Weights of a small encoder-decoder audio transcriber.
Model: 12.5M parameters, mfcc input, encoder norm layernorm, encoder activation swiglu, encoder layers 16, encoder width 192, decoder width 320, decoder layers 6, decoder norm layernorm, decoder activation swiglu.
Data: trained on short read English sentences (LibriTTS-R), 26041 training examples.
Rows from block 11 of the audio encoder of a small encoder-decoder audio transcriber, named by matrix and row number. Rows with one number belong to one neuron. Each number is 128 + 24 x the weight over its row's rms, rounded and kept within 0 to 255. All counts start at 0.
Before each neuron's rows are labels from the 100 clips, of 14976, where the neuron reaches its largest size: "strongest on" is what is common among them. Only what is clearly more common there than usual is listed. The data: short read English sentences (LibriTTS-R).
# gate: MLP gate (encoder.blocks.11.mlp.gate.weight, 384x192), inputs 96-191
# fc1: MLP up (encoder.blocks.11.mlp.fc1.weight, 384x192), inputs 96-191
# fc2: MLP down (encoder.blocks.11.mlp.fc2.weight, 192x384, transposed), outputs 96-191

strongest on: the word "of"
gate.194 [127 107 122 132 112  89 123 154 186 145 139 187 119 104  91  88 115 131 122  87 129 106  73 116 101  97 103 107 125 128 150 153 110 126 134 134 126 149 126 119  79 105 138 142 137 123 112 114 134 145 108 117 161 130 148 152 147 182 117 113 185 117 134  97 114 156 172 131 146 113 136 119 124 114 130  68 123 136 149 104 181 103 136 175 169 145  94  76 108  69 138 141 139 133 122 127]
fc1.194 [117 106 101 124 115 119 119 103 166 134 152 152 131 145 111  85 117 110 156 112 160 151 146 112 131 124 100  98 182 108 121 107 115 140 119 135 150 126 107 142 121 128 139 134 113  76 111 130 142 165 141 141 177 126 117 118 119 171 121 149 135 123 133 133 135 161 151 123 137  64  98 101  63 117  71 107 146  91 107 100 144 144 144 130  87 140 117 126 123 119 123 141 105 108 144 149]
fc2.194 [101 165 118 140 163 124  97 134 118 165 132 146  99 110 134 115 126 125 104 126 126 105 142  94 127  90 101 102 148 132 161 171  70 114 137 112 175  90 120 170 117 130 134 125 151 118 123 124 142 133  90 141 100 147  98 139  98 144 120 141 120 127 144 155 134 124 152 149 126 132 140  99 119 191 158 150 145 108  96 112 163 119 138 143 112  99 154 136  68 140 157 123 135 107 147 143]

strongest on: the word "i"
gate.317 [131 150 108 108 124 107 148 133 136 122  94 135 125 109 108 127 110 133 113 129 152 103 160 131 141 157 119 164 155 129 113 111 124 122 134 144 111 121 154 123 102 176 159 113 204  92 153 128 103 135 162 157 137 129 162  93 178 160  78 143 130 131 150 109 106 105 115 127 131 126 139 191 106 100 142 130 115 127 136  93  77 142 119  83 125 185 142 125 146 119 118 117 137 136 111 131]
fc1.317 [114 111 164 119  97 116 115 177 133  87  81 123 155 109 141 120 143 114 100 141 136 149 106 143 117  92 157 108 100 141  87 144 147 128 137 145 148 172  92 115 144 114 169 109 153 138 111  63 163 145 148 168 146 124 102 134 132  71 143 113 143 127 106 137 180 133 113  96 133 132 143 154  97 100 134  96 178 139 190 101 185  98  95 130  92 142  96 135 129 113 108 142 142 115 144 136]
fc2.317 [ 99 104 110 163  90 130 118 114 132 147 141 131 145  86 108  70 156 112 139 146 109 170 115 135 141  75  92 124 158 144 126 161  95 142 150 145 138 155 190 100 120  85 141 147 148 145 148  93 147 135 132 136 132  87 143 122  99 118 129  99 158  96 119 131 114 163 149 125  88 143 148 131 138 127 154 167 136 117 150 171 202  99 137 105 163 137 120 108 126 162 126  97 157 119 154 142]

strongest on: voice: male
gate.383 [150 130 205 112 147 137 118 110 129 116 116 134 123  74 114 116 158  92 106 202  79 118 145 103 141 128 100 119 107 132 141 111 120 123 141 125 134 119 171 144 141  71 124 103 135 151 121 153 127  95  84 140 116 152 114 125 145 109 139 150 182  91 112 119 127 134 125 120 114  69 165 143 140 101 127  89 133 159 133 126 132 127 130 150  85 134 125 114 124 122 161 111 118 128 129 152]
fc1.383 [168 112 140 111 140 126 119 114 136 147 126 167 154 135 132 102 131 125 127 135 111 114 118 123 103 129 102  95 132 162 114  83  73 112 122 132 180 122 108 125 147  92 111 126 145 146 112 156 164 121 143 109 140  80  91 173 148 131 124 152 165 139 102 130 144 118 152 118 146 113 150  99 100 149  97 103 135 131 176 141 177 148 111 131 101 141 144  84 136 118 130 111 132  96 108 117]
fc2.383 [139 144 155 103 110 102 150 137 110 132 116 128 158 105  98 157  96 127 125 141 105 201 148 151 161 174 117 153 151 134 134 132 136 119 146 151 111 124 146 132 112 161 102  99 172 113 132  60 117  88 111 135 160 125 134  97 145 132 101 150 175 132 108 156 133 104 131 186 133 146 146 120 136 113 137 124 114  94 134 128 115 130 161 121 153 134 101 102 156 147 108 144 120 132 109 150]

strongest on: the word "more"
gate.157 [113 181 112 136 116  99 145 114 156 151 134 156 155 111 164 120 140 126 161  91 144 154  81 131 122 145 138 124 143 114 134 146 143  80 155 139 153 118 113 136  92 152 141 113 133 157 124 118 173 133 138 114  99  94  92 113 155 115 144 139 135 172 129 130 146 155 190 123 148 154 157 160 160  77 120 135 115 153 173 106 128 123 103 127  57 146 131 129 139 110 140 119 153 101  97  94]
fc1.157 [110 144 135 136 124  88 152 100 130 100 134 142 103 117 170 106 174 137 149 133 110 119 112 130  83 119 113 122 134 122 140 162 110  81 132 121 102 163  95 135 107 145 148 153 112 146 139 164 166 110  86 128 130 107 140 159 102 133 115 119 143 160 148 149 132 126 128 110  98 132 134 147 152  83 163 137 126 129 119  62 137  99 120 133 107  96 145  95 113 144 139 106 135 114 123 143]
fc2.157 [136 147  96 146  74 106 142 110 135 163 155 169 108  62 156 151 122 119 146 149 132  70 149  96 105 117 139 135  88 126 142 105 156  83 117 132 138  92 121 147 113 133 121 163 154 123 135 132 178 156 159  70 116 178 120  94 139 114 136 108 118 132 138 142 141 104 149 150 170 122 140 104 179 143 131 182 127 134 132  95 149 112 106 144 109  61 120 138 150 148 132  80 115 126 168 128]

strongest on: the word "of"
gate.117 [115 152 138 145 143 151 126 127 153 100  93 170 149  93  95 116 119 135 132 145 115 130 156 138 180 157 128 116 107 129 167 115 142 102 116 182  70 115 112 126 157 154 127 132 115 130 100 122 122 120  90 128  98 158 115 134 140 102 124 125 174 101 151 107 144 130 122 124 104 164  87 156 105 140 174 150 132  97 118 142 147 145 145 138 129 102 167  96 173 122 117 131 124 147  91 127]
fc1.117 [111 113 147 114 137 145 138 112  86 113 130 117 108 149 119 109 102 141 105 117 130 120 115 141 183 134 120 162 106 133 160 105 136 121 158 110 131 108  97 102  97 161 131 133  78 127 173 101 154  85 111 123 153 159 119 133  93 126 126 102 148 154 183  95 126 119 154 193 122 145 118 111 128 133 147 139 141 111 144 127 105  99 145 194 112 104 140  96 132  97 136  94 163 182 157 142]
fc2.117 [151 104 106 112 151 114 129 122  84 107 123 104 121 119 107  79 139 132 131 137 135 136 112 121 145 126 101 154 145 127 129 101  86  89 183 116  94 101 148 122 148  96 117 135 105 129 112 167 161 111 138 138 197 131 120  55 128 145 106 140 157 122 114 122 116 117 165 137 137 158 104 156 131  94 123 137 125 104 113 133 145 153 137 117 116  54 111 157 183 130  85 110 159 125 117 160]

strongest on: the word "my"
gate.144 [116 146 119 110  96 120 113 123  96  65 133 157 125 135  87 122 116 131 118 139  94 154 160 111 123 102 150 156 123 130 130 133 103  88 142 146  95 125 128 139 141 141  79 121 106 134 122 201 152 108 129  84 139 150 145 144 119 105 140 103  89 160 143 128  97 106 157 134 154 156 114  79 123 135 141 124 135 134 142 113 124 113 150 167 129 129 155 141 131 126 144  74 147 112 128 159]
fc1.144 [160 159 109  99 102 111 133  86 135 130 112 137 124 143  73 131 144 111 140 122 147 167 152 115  98 119 144 137  98 115 126 162 129 114 148 161 141 138  86 135 107 155 150  80 146 154 125 165 136 159 145 109 132 176 139 130 115 152 124 142 135 158 131 160 102 106 109 127 126 114 104 148 112 120  76 103 121 186 121  78 137 160 137 138 151 117 149 135 144  56 101  99 148 149 107 101]
fc2.144 [139 132 101 123 173 122  95 147 138 141  98 151 146 149 160 114 162 142 157 127 103  92 120 131  90 133 129 113 125 181 106 137 116 120 136 138 124 106 152 130 123 174 117 128 132 141 132 135  92  92 143 122 122 111 165 108 141 127 160  96 157 145 173 132 146 123 132 197 172 150  99 138 147 117 124 109 120 128 128 101 144 120 125 113  92 139 158 151 119 139  95  91  91 175 121 127]

strongest on: the word "i"
gate.70 [120 143 124 110 126 112  95 167 145 108 122  97 102 141 135 112 124 102 163  94 112 107 177 139 135 168 122 137 133 133 123 118  92  93 130 119 115 174 149 130 151 155 138 118 132 110 171  93  92 127 125 134 137 169 182 100 136 144  98 116 129 132 140  98 174 112 145 157 106 120  90 118 147 131 112 109  68 156 117  79 100 142  98 101 165 143 119 108 137 110 146 153 139 144  97 123]
fc1.70 [134 121 172 167 124 132 135 150  85 135 111 140 171 109 122 160 123 158 145 115 146 169 115 137 151  77 125  68 107 120 123 150 145 157 150 174 135 132 141 148 137 125 135 123 128 126 127 144 151 129 120 104  91  90  78 139 140  92 150 104 160 150 124 116 140 133 151 141 163 150 172 119 116 137 120 141 123 113 128 154 131  95 112 140 110 132 121 150 133 154 121 130 132 131 126 137]
fc2.70 [165 154 165 134 104 156 100 165 132 146 136 168 154 112 144 143  86  74 130 168 124 175  91 135 135 137 185 112 126 109 133 121 112 159 119 129  99 104 151 115 164 119 152 158 147 138 118 106 125  95 131 113 115 122 126 137  74  99 125  91 115 189 114 140 103 158 127 112 117 122 143 126 147 137 115 149 119 120 123 134 143 109 111 140 109 142 131 163  84 140 128 118 115 128 120 132]

strongest on: the word "to"
gate.198 [112 117  97 161 164 144 124 118 111 137 178 142 131 125 120 109 151  93 153 128 139  96 146 168 131 128 160 117 115 115 119 118 120 155 127  84 149 137 143 135 157 118  98 159  87 205 137 161 124 112 147 133 119 136 127 141 154 132 138 135 105  85 126 142 132  96 109  95 177 143  81 136 164 151  77  97 109 117 120 161 110 132 128 147  91 128 109 150 146 142 117 119 144  55 121 204]
fc1.198 [142  93 144 142 121  97 140 139 104  76 111 197  66 104 109 149 186 110 125 111  96 132 146  86  71 126 122  98 181 130 123 125 119 155 146 116 136 132 162  94 133 128 123 105 178 109 136  69 154 118 116 136 123 134 118 132 101 116 137 140 165 142  87 130 187 119 134 136  87 165 156 126 117 100 137 121 154 131  91 144 153 156 103 151 121 117 113  69  95 135 158  98 126 125 121 143]
fc2.198 [133  99 137 145 127 138 128 106 134 141 107 130 152 157  96  95 140 134 166 156 132 118 149 170  85  82 122 104 126  73 136 132 155 142 104  73 106 167 140 128 128 129 149  81 141 128 108 145 137 103 107 174 130 151 102 119 167 133 186 191 154 121 111 116 145 106 123  74 132 131 135 127 103 150  76 109 120 124 135 141 138 128 104 115  96 117  97 129 157 135 151  72 101 127 182  98]

strongest on: the word "i"
gate.112 [ 99 161  74 152 110 113 100 125 150 114 156 139 125  86 111 122 123 186 126  98  94 144 182 114 133 159 144 133 106 121 109  99 170 100 135 144 145  91 140 159 109 117  99 114 166 107 135 122 115 107 108 129 133  93 162 114 122  97 121 133  78 103 126 114 117 142 147 137 107 147 107 165 156 138 140 103  89 155 134 119  89 117 152 139 118 159 155 143  70 108 107 135 153 139 146 144]
fc1.112 [130 104 114 141 118 151 128 128 139 196 139 126  89 149 122  99 129 161  96 125 165 126 169  52 140 145 157 132 145 172 152  89 176 116 132 118 120 121 109 109  97 123 117 170 109 118  79 144 118 130 141 114 112 134 111  93  98 115 155 116 101  98  83 138  99 116 100 111 159 116 121  94 136 109 119 156 113 146 140 134 128 123 101  88 119 136 199 103 142 117 119 136 126 165 139 155]
fc2.112 [127 137  76  81 105 146  93 118 128 157 138 110 111  91 121 157 128 148 109 140 137 125 161 123 126 136 132  86 173 124 122 155 132 100 175 133 126 127 103  86 127 140 186 131 138 138 113 160 153 115 102  97 163 119 153 151 143 147 112 122 119 129 138 154  82 145 150 125 157 166 140 122 101 118 133 124 140 176 118  93 118 173 162 108 127 147 137 125 121 147 103 100 124 119 114 112]

strongest on: voice: female; the word "i"
gate.6 [131 120 154 115 132 150 167 102 137 140 116 141 140 129 152 133 132 119  99 119 157 103  90 134 163 134 148 112 148 105 182 135 113  99 168 125 125 132 136 122 109 161  73 161 160 122 135  71 156 101 131 141 106 133 107 161 114 129 140 139 121 126 124 135 139 134 148 173 130 101 135 108 151 168  96 138 115 125 149 129  87 135 128 170 125 152 132  91 138 110 137  91  95 162 147 144]
fc1.6 [109 115  88 190 125 174  83 157 131 123 126 130 129 147 136 115 148 146  81 115 156 108 108 138 129 139 134 121 142 112 133 127 140 128 144 129  83 104 108 143 127 159 117 140 167 118 126 113 160 118 128 118 163 100 136 174  98 121 119 139 164 126 103  99 128 138  91 164 110 130 144  83 149 158 144 157 127 139 127 122 140 111 152  76 108 144 161 138 175 137 148  92 151 153 147 137]
fc2.6 [146 134  84 170 132 147 120 138 129 131 131 138 133 146 141 113 128  92 106 136 170 140 112 155 119 171  82 139 136 134  91 139 156 126 136 155 152  82 108 101 148  86 115 113 115 123 144 143 133 138 101 170 100 106  95 117 163 103 166 123  92 118 124 120 140 136 156 170 140 125 100 133 134 126 145 152  94 143 108 112 133 104 110 117 173 137  95 144 113 104 111 116 153 148 133 122]

strongest on: voice: female
gate.296 [126 106 148 107 152 114 129 113 111 100 117 156 130 134  86 115 114 122  98 118 146 175  94 138 129 119 162 119 141 152 175 118 124 135 132 139  92 139 116  95 128 121 165 124 130 116  81 154 145 152 127 125 127 120 110  87 169  99 122 123 173 148 135  81 129 120 156 135 109 166  93 152 162 105 119  85 113 163 146 180 123 114 133 154 109 175 128 107 102 157 129 125 105 145 144 161]
fc1.296 [120 119 121 146  98 107 110 126 130  95  90 152 155 121  81 147 101 125 121 114 140 155  94 107 143 105 148 118 127 116 122 142 133 122 114 137  89 141  83 139  96 117 109 145 122 111 106  98 141 159 169 138 146 129 144  99 114 111 110 140 111 159 123 151 146 124 184 126 119 106 106 145 123 171 167 100 146  94 140 101 112 155 126 137 121 136 143 133 156 137 158  75 150 142  77  91]
fc2.296 [126  98 155 137 104 169 127 120 182 126 130  95 128 139 150 130  91  89 185  87 142 134  88 122 131  78 112  83 149 137 100 141 137 153 138 162 170 120 149 133 109 106 127  96  95 101 128 166 112 118 148 152  97 147  76 132  99 120 115 161 133 122 116 144 147 146 141 153 120 135 138  88 122 101 128 188  80 133 139 112 142 150 157 168 126 112 166  91 120 102 145 154 154 156 132 164]

strongest on: voice: male
gate.1 [103 178 113 146 143 140  91 113 184 118 122  91 111 177 126 136 153 168 174 112 153 115 143 136 118 122 121 120  89  94 145 166 107  72 160 114 145 132 155  78 126 123 136 112 155 129 146 106 187 134 110 134 148 149 144 112 117 168 129 138 110 154 115 112 150 134  88 138 176 159 108 126 108 122 161 119 140 135 113 179 152 101 154 121  90 117 117 110 133 133  75 128 108 132 163 153]
fc1.1 [104 151 110 137  90 125  91  86 130 113 160 107 113 161 127 146 125 138 151  97 149  96 141 108 111 108 115 116 136 130  96 128 122 133 149 165 171 172 143 145 135 147 118  96 131 108 100 121 166 145  73  94 121 131 127 123 142 141 108 126 156 151 132  99 151  95 103 166 144 121 119 109 122 159 120 151 121 145 127 165 134 112 153 127 125  98 151 126 126 158 102 141 116  87 119 140]
fc2.1 [131 170  98 157 125  93 129 163 133 143 122 137 153 167 136 124 101 147 134  88 167  96 136 133 133 109 131 123 135 134 135 141  97  82 105 115 147  88 142 117 141 112 104 144 163 119 108 169  95 119 127  84 171  98 151 133 153 114 135 114 113 140 129 112 119 130 124 141  96 131 134 108 150  88 141 162 126 124 156 122 128 102 156 103  90 126 163 164 115 146 171 157 107 144 149 154]

strongest on: voice: female
gate.12 [120 105 126 100  82  96 133 139 151 103 155  94 132 124 166 149 139 140 140 129  87 112 139 122 139 135 127 112 152 198 101 128 125 153 154 138 146 113 116 119 111 126  69 120 163 150 127 128 151  87 123  91 130 112 142 117 116 117 157 125 137  56 102 111 134  81 132 132 117 144 118 142 131 158 129 126  85 118 135  95 130 114 152 112 127 108 141 131 152 125 202 200 139 149 135 127]
fc1.12 [ 96 137 107 147 132  97 123 123  97 124 132 113 148 106 128 124 115 105 115 115 117 109 161 139 135 166 139 147 126 138 138 148 143 139 141 119 210 157 136 141 105 121 122 156 140 154 145 132 157 106 137  99 142 171 115 113  94 128 144 141 117 118 136 171  99  97 125 142 158 119 120 141  82 182 181 154  96 107  96 144 103 115 105 148 154 118 172  81  72 142 137 154  75  95 128 144]
fc2.12 [ 99 147 144  98 148 117  88 137 112 138  95 167 156 138 124 177 128 168 152 118 121 144 117 135  70 146  71 132 155 130 159 166 153 150 162 137 117 148 117  73 120 154 113 140  97 174 196 153 149 106  92 134 153  95  97 126 151  87 143 124 166 131 128 123 118 135 164 136 155  87 153 101 126 163 102 126 130 101 136 161 151 113 131  88 119  99 133 101  97 137 121 119 152 116 147 154]

strongest on: voice: female
gate.134 [162 116 144 136 105 145  98 102  93  94 137 128 142  76 104 138 133 117 108 185 147 153 137 139 127 106 125  97 133 134 136 118  80  98 197 128 153 131 120 134 135 131 129 139 121 162 119 147 124 141 137  91 148 110 130  96 143 174 151 113 155 124 156 106 146 135 126 134 147 181 118 124 104 113 123 122 147 157 144 130 112 141 169 135  81 166 100 148 138 117 121 149 104 161 161 125]
fc1.134 [116 119 107 155 120 140  86  99 121 136 113  99 118 140 127 132 119  92 163 121 148 172 119  89 168 179 127 100 162 138 123 137 129 136 118 140 113 162 112 152 124 122 120 172 138 136 143  91 138 138 140 159 137 114 100  71 140 163 134 126  93 139  82 142 106 139 138 134 109 121 123 107 129 127 126 143 171 111 142 117 136 122 131 120 109 148 100 127 137 133 168  66 137 124 125 129]
fc2.134 [129 134 127 125 133 113  63 132 135 110 128 107 149 117 133 151 160 172 144 118 131 134 181 130 122 117 134  97  61 178 100 117 124 101 116  73 116 102 140 129 138 143 151 138  77 114 126  62 116 101 175 122 133 138 132 153  96 166 171 123  98 119 136 124 150 128 147 143 136 129 121 121 133 113  96 195 144 141  80 150 121 148 125 104 133 144 183  99 102 128 166 130 130 146 109 141]

strongest on: voice: female
gate.326 [137 109 142 129 152 128  98 136 143  84 137 163 112 117 130 130 101 174 146 146 134 171 160  95 124 100 169 113 109 120 164 174 141  99 150 122 117 108 105 150  97 146 144  76 117 163  97 126 130 133 131 122 129 151 147 124 118 159  95 103 174 155 127 139 147 150 115 132 103 118 120  86 149 107 126 158 136 156 151 150 133 127 133 137 112 119 162 112 107 166 120 160 123 143 144 145]
fc1.326 [ 93  84 135 139  90 146 142 119 163 169 212 122  73 107 116 128 130 126  94 117 143  58 115 134 121 177  97 110 107  79 110 171  98 136 122 105 133 158 100 109 114 104 102 159 156 123 110 119 161 106 171 141  84 114  89 114  82 129 117 139 112 122  99 114 156 100  80 152 118 153 152 107 140 141 134 118 130 128 128 151 141  91 126 155  75 145 136 104 140  79 107 124 123 162 129 125]
fc2.326 [150 140 106 109 149 152 126  83 122 138 101 100 129 130  98 135 121 154 141 153 116 156  94 131  77  94 140 161 147 162 138 113 118 118 137 159  74 154 135 130 111  91 133  93 133  80 105  87  89 145 101 127 140 149 113 124 106 107 145 150 166  44 152 137 160 130 141 139 149 136  80 134 125 137 180 145 138 130 132 143 144 165 106 125 164 149 150 106 150 136 141 128 146 112 117 141]

strongest on: the word "be"
gate.213 [120 157 124  92 114 144 155 144 147  83 143 114 122 147 107 103 142 128 138 102 132 179 193 128 109 162 144 134 114 113 143 164 119 102 146 157 104 110 162  69 117 155 129 143 133 129 115 112 146 165 126 135 109  97 113 115 167 122 130 135 117 126 121 175 129 120 129  98 138 100 134 151 114 152 118 147 122 112 118 121 137 135 106 116 144 129 124 144 127 150 138 121 169 147 135 137]
fc1.213 [162 149 140 144 143 152 151 155 134 180 138 102 124 122 152 152 124 102 149  89 120 136 117 142 152 133 150 103 130 111 152  95 133 120 163 117 131 123 110 128 132 106 122 120 152 137  99 141 142 137 138  97 148  78  97 110 138 137 113 154 123 122 150 127 143  83 178  99 160 140 141 114 139 170 109  82 102 110 122 108  90 110 115 151  96  98 105 112 127 162 137 125 138 143 130  81]
fc2.213 [176 141 142 155  96 169 114 137 121 126 112 121 127 122 136 142 136  72 120 109  94 127 170 152 145 127 101  91  82 178 139 146 149 113 143 113 129 136 133 156  86 131 124 102  81 119 159 136 120 128 114 166 132  94 112 112 132 132 141 128  75 145 110 121 137 125 104 149 138  95 112 158 144 122 117  76 143 142 128 116  79 166 110 148 128 107 137 207 111 133 102 134 150  82 168 104]

strongest on: voice: female
gate.221 [ 75 161 127 110 124 143 119 112 101 131 106 155 182 131 119 111 167 148 124 118  78 145 133 103 111 150 135 117 163 155 155 120  83 134 169 167 136 112 116 158 142 151 127 121 121 149  96 170 116 143 119 118 115 110 165 160 138 128 105 155 102 103 115 119 142  86 131 122 121 165 148 141 141 123 106 114 117 130 102 121 157 126 142 167 140 120  91 125 109 160 141 157 144 122 145 131]
fc1.221 [146 113 140  70 147 116 100 156 165 141 135 126 117 155 144 135 131 171 124 130 152 141 143  91 146 138 134  97 123 116 123 114  98 116  99 113 136 129 121 146 126 165 108 112 123 162 125 140 142 103 165 126 125 159 110 146 107 155 146  89  92 113 149 141 120  94 156 137 126 125 106  72  76  99 119 120 107 154 151 103 109 137 146  93 138 140 150 128 176 115 143 156 104 109 100 115]
fc2.221 [124 111 135 117 134 163 104 131 120  98 142 134 133 146 132 108 145 145 157 127 163 109 127 122 133 109 103  97 108 146 150  82 126 133 118 146 107 152 146 140 113 148 106 128 115 130  88 121 171  96 146 115 157 157 136 120  82 130 136 112 148 146  75 148  97 119 175 157 157 105 196 123 140 131 119 128 122 121 104 121 142 151 153 130 104 149 114 121 138 112 122  94 159 139 128 124]

strongest on: the word "she"
gate.173 [110 146  96 144 104 103 162 176 163 128 150 151  98 104 147 132 132 160 127 184 147  95 151 144 118 143 143 136 131  78 119 145  92 149 127 145 154 121 105  99 114 123 114 127 142 124 122 171  88 103 139 127  98 109 120 141 116 111  94 103 155 118 140 149  50 152 111 138 176 112 142 118 140 119 139 145 106 137 115 106 143 139 146 135 154 136 143 164 119 123 138 139  95 113  87 122]
fc1.173 [139 165  97 103 134 151 123 150 133 130 147 120 171 158 178 119 136 154 134  96 124 139 119 124 111 123 122 191 155 155 177 110 100 145 139  89 128 137 142 135 148 126 101 139 119  87 164 138 161 117 168 118 150 127 165 135 147 125 139 119 117 128 121 157 143 144  97 137 113 140 124 163  91 113  93 162 100 144 153 177 101  70 120  68 155 117 100 121 130 138 108 161 138 152 143 141]
fc2.173 [100 142 135 146 120 150 117 130 152 138 138 124 147  94 132 133 123 159 171 107 132 104 119 150 146 132  87 133 132 108 142 148 159 101 176 119  64 154 103 159 164 147 130 128  93 140 157 126 133 138  91 104 155 152 106 106 149  96 125 156 134 124 128 121 117 127 162 156 133 108 134 120 144 139 144 125  93 124 145 202 107 118 101 106 158 136 124 118 127  84 121 131 125 117 141 122]

strongest on: voice: male
gate.339 [ 98  95 103 147 121  83 127 113 146 119 125 131 119 179 122 104 138 142 151 128 139 134 116  92  90 132 117 120 128 134 122 126  75 119 113 141 120 144 100 115 148 121  71 147 118 124 128 147 156 130 157 111 115 136  99 103 115 165 116 185 158 118  84 126 112 111 181 150 175 109 151 133 133 109  91 130  99 134  94 105 193  94 167 120 117 115 132 184 135 155 114 129 160 152 135 142]
fc1.339 [125 138 148  73  58 146 108 135  91 108 106 163 133 112 102 151 117 109 140 115  76 173 162 143 153 114 104 120  85 121 115 114 157 113 114 128 183 133 146 117 144 141 130 133 146 105 103  96 139 138 142 138 142 115 123  98 174 168 138 128 130 141 149 110 108 138 122 106 140  98 152 142 124 140  99 142 131 124 140 111 130 162 122 159 136 155 141 180 151 126 154 146 115 139 145 136]
fc2.339 [103 104 116 110 147  95 102 104 155 142 177 129 115 144 150 108  73 118 146  86 104 162 130 129 119 133 161 129 172 127 129 135 147 162 138 182 148 118 183 164 108 142 104  95 113 110 123 101 133 133 106 162 153 137 141  98 118 161 121 109  90 140 151 129 163 139 154 144 157 148 136 126 120 118 118  85 174 138 146  57 120 138 148 120 119 124 106 115 131 123  91 112 148 108 111 147]

strongest on: the word "i"
gate.136 [173 165  78 100 123 126 141 148 158 119 137 127 113 127 129 132  70 154 118 140 122 167 172 113 119 114 135 180 126 137  92 130 132 102 119 133 126 179  86  99 164 149 134 102 122  97 145 131 138 127 154 140 155 144 142 138 185 133 103 136 173 131 140 125 130 114 176 162 104 147 156  83 160 147  88 133 127 134 125 115  94 125 116  85 148 134 129  81  96 117 105 116 118 112 137 131]
fc1.136 [ 96 114 194 133 105 120  96 114 135 156 148 152 142 125 143 119 141 100 123 116 140 100 117 138 144 129 113  47 124 137 126 129 141 126 104 138 176 134 132 163 156 146 129 105  96 124 141 147 137 137 103 133 108 142 119 182 107 126 107  92  87 103 111 111 108 141 122 120 126 129 153 133 141 139  62 159 128 122 127 154  94 112 153 174 133 144 133 171 147 148 107 129 127 173  95  91]
fc2.136 [110 125  35 132 102 131  95 150 107 103 137 111 141 112  88 107 132 103 101 155 142 108 145 107 134  70 129 130 122 112 164 144 163 114 141 127 110 145 159 156 154 125 109  96 131 170 160 111 129 144 127 147 127 118 159 134 110 152 117 124 117 136 174 112 157 119 107 102 100 113  78  92 138 110 137 111 134 183 104 146 139 125 105 139 141 144 143 169 112 115 120  97 146 117 102 100]

strongest on: the word "to"
gate.135 [113 129 108 163 145  84 109 119 136 169  96 125 117 121  93 129 131 106 122 100  87 142 174 185  85 129 141 169 112  99 126 146 131 140 117 161 167 126 171 141 160 102 134 108 119 133  82 110 124 116 129 146 140 110  90 105 140 113 116 139 136 119 162 121 152 142 122 158 140 135  89 149 130 118 128 115 116  84 149 107 106 154 128 151  88 173 101 156 121 142 142 109 106 105  95 170]
fc1.135 [100 163 112  87 147 121  94 117 127 135 117 119  72 172 135 131 117 160  81 139 139 130 138 148 140 157 115 123 144  98 102  88 132 149 117 137 116 109 164 104  89 129 173 148 119 123  76 142  84 140 134 114  84 139 133 112 116 159 119 113  97 144 155 170  91 134 146 172 146 118 109  97 129  97 127 116 122 138 138 122  92 135 106 111 118 147 142 107 134 129 115 115 131 198 181 101]
fc2.135 [107 114 131 132 100 113 127  88 117 129 165 123  98  73 144 127  73 111 120 140 147 124 106 120 137 132 133 145 175 136 123 119 100  86 164 115 149  97 155 100 105 133 159 162 151 164 100 138 117 128 138  96 154 141 143 108 145 144 141 101  99 127 106 107 108 117 121 127 165  96 159  93 164 168 110 154 138 116 140 171 171 104 140 117 132 152  95 122 151 105  86 125 130 146 169 118]

strongest on: the word "of"
gate.164 [112  99  91 127 116 179 161 150 144 130 116 111 148 144  91 167 127 134  70 149 109 118 125 128 150 137 154 107 107 141 141 158 141 154 115  88 152 170 102 138 124 142 128 103  94 119 118 116 120 158 137 107 163  88  94 150 156 138 133 108 117 141 124 118 135 124 181  88 121 100 118 112 135 142 118 162 141 128 144 126 145 128 130 175 104  86 114 159 105 121  98 166 112 179 142 182]
fc1.164 [132 153 154 116  93 123 173 155 107 125 123 144 137 142 108 142 145 122 116 157  99 132 144 108  97 172 124 155 106 120  77 114 138 102 117 111 116 100 140 184 171 120 154 141 127 110 162 163 191 136  88 109 135 152 160 150 111  85 119  76 169 101 101 135 139 103 138 142 142 136 151 121 139 158  69 141 154 153 113 147 134 170 119 104 165 137 124 152 130 101  88 144 120  94  69 109]
fc2.164 [126 152 143 146 118 149 128 136  88 102  98 119 106 134 106 132 144 144  91 158 134 145 102 109 102 116 136 115 141 117 142 131 118 143 111 163  92 102 140 127  90 151 107 138 110 164 151  67  95 143 129 132 148 163  99 165 133 112 121  95 123 102 161  70 100 130 139 112 107 148 106  95 163 159  98 123 161 118 106 132 148 150 129 148 114  93 148 151 123 137 157 116 106 110  98 157]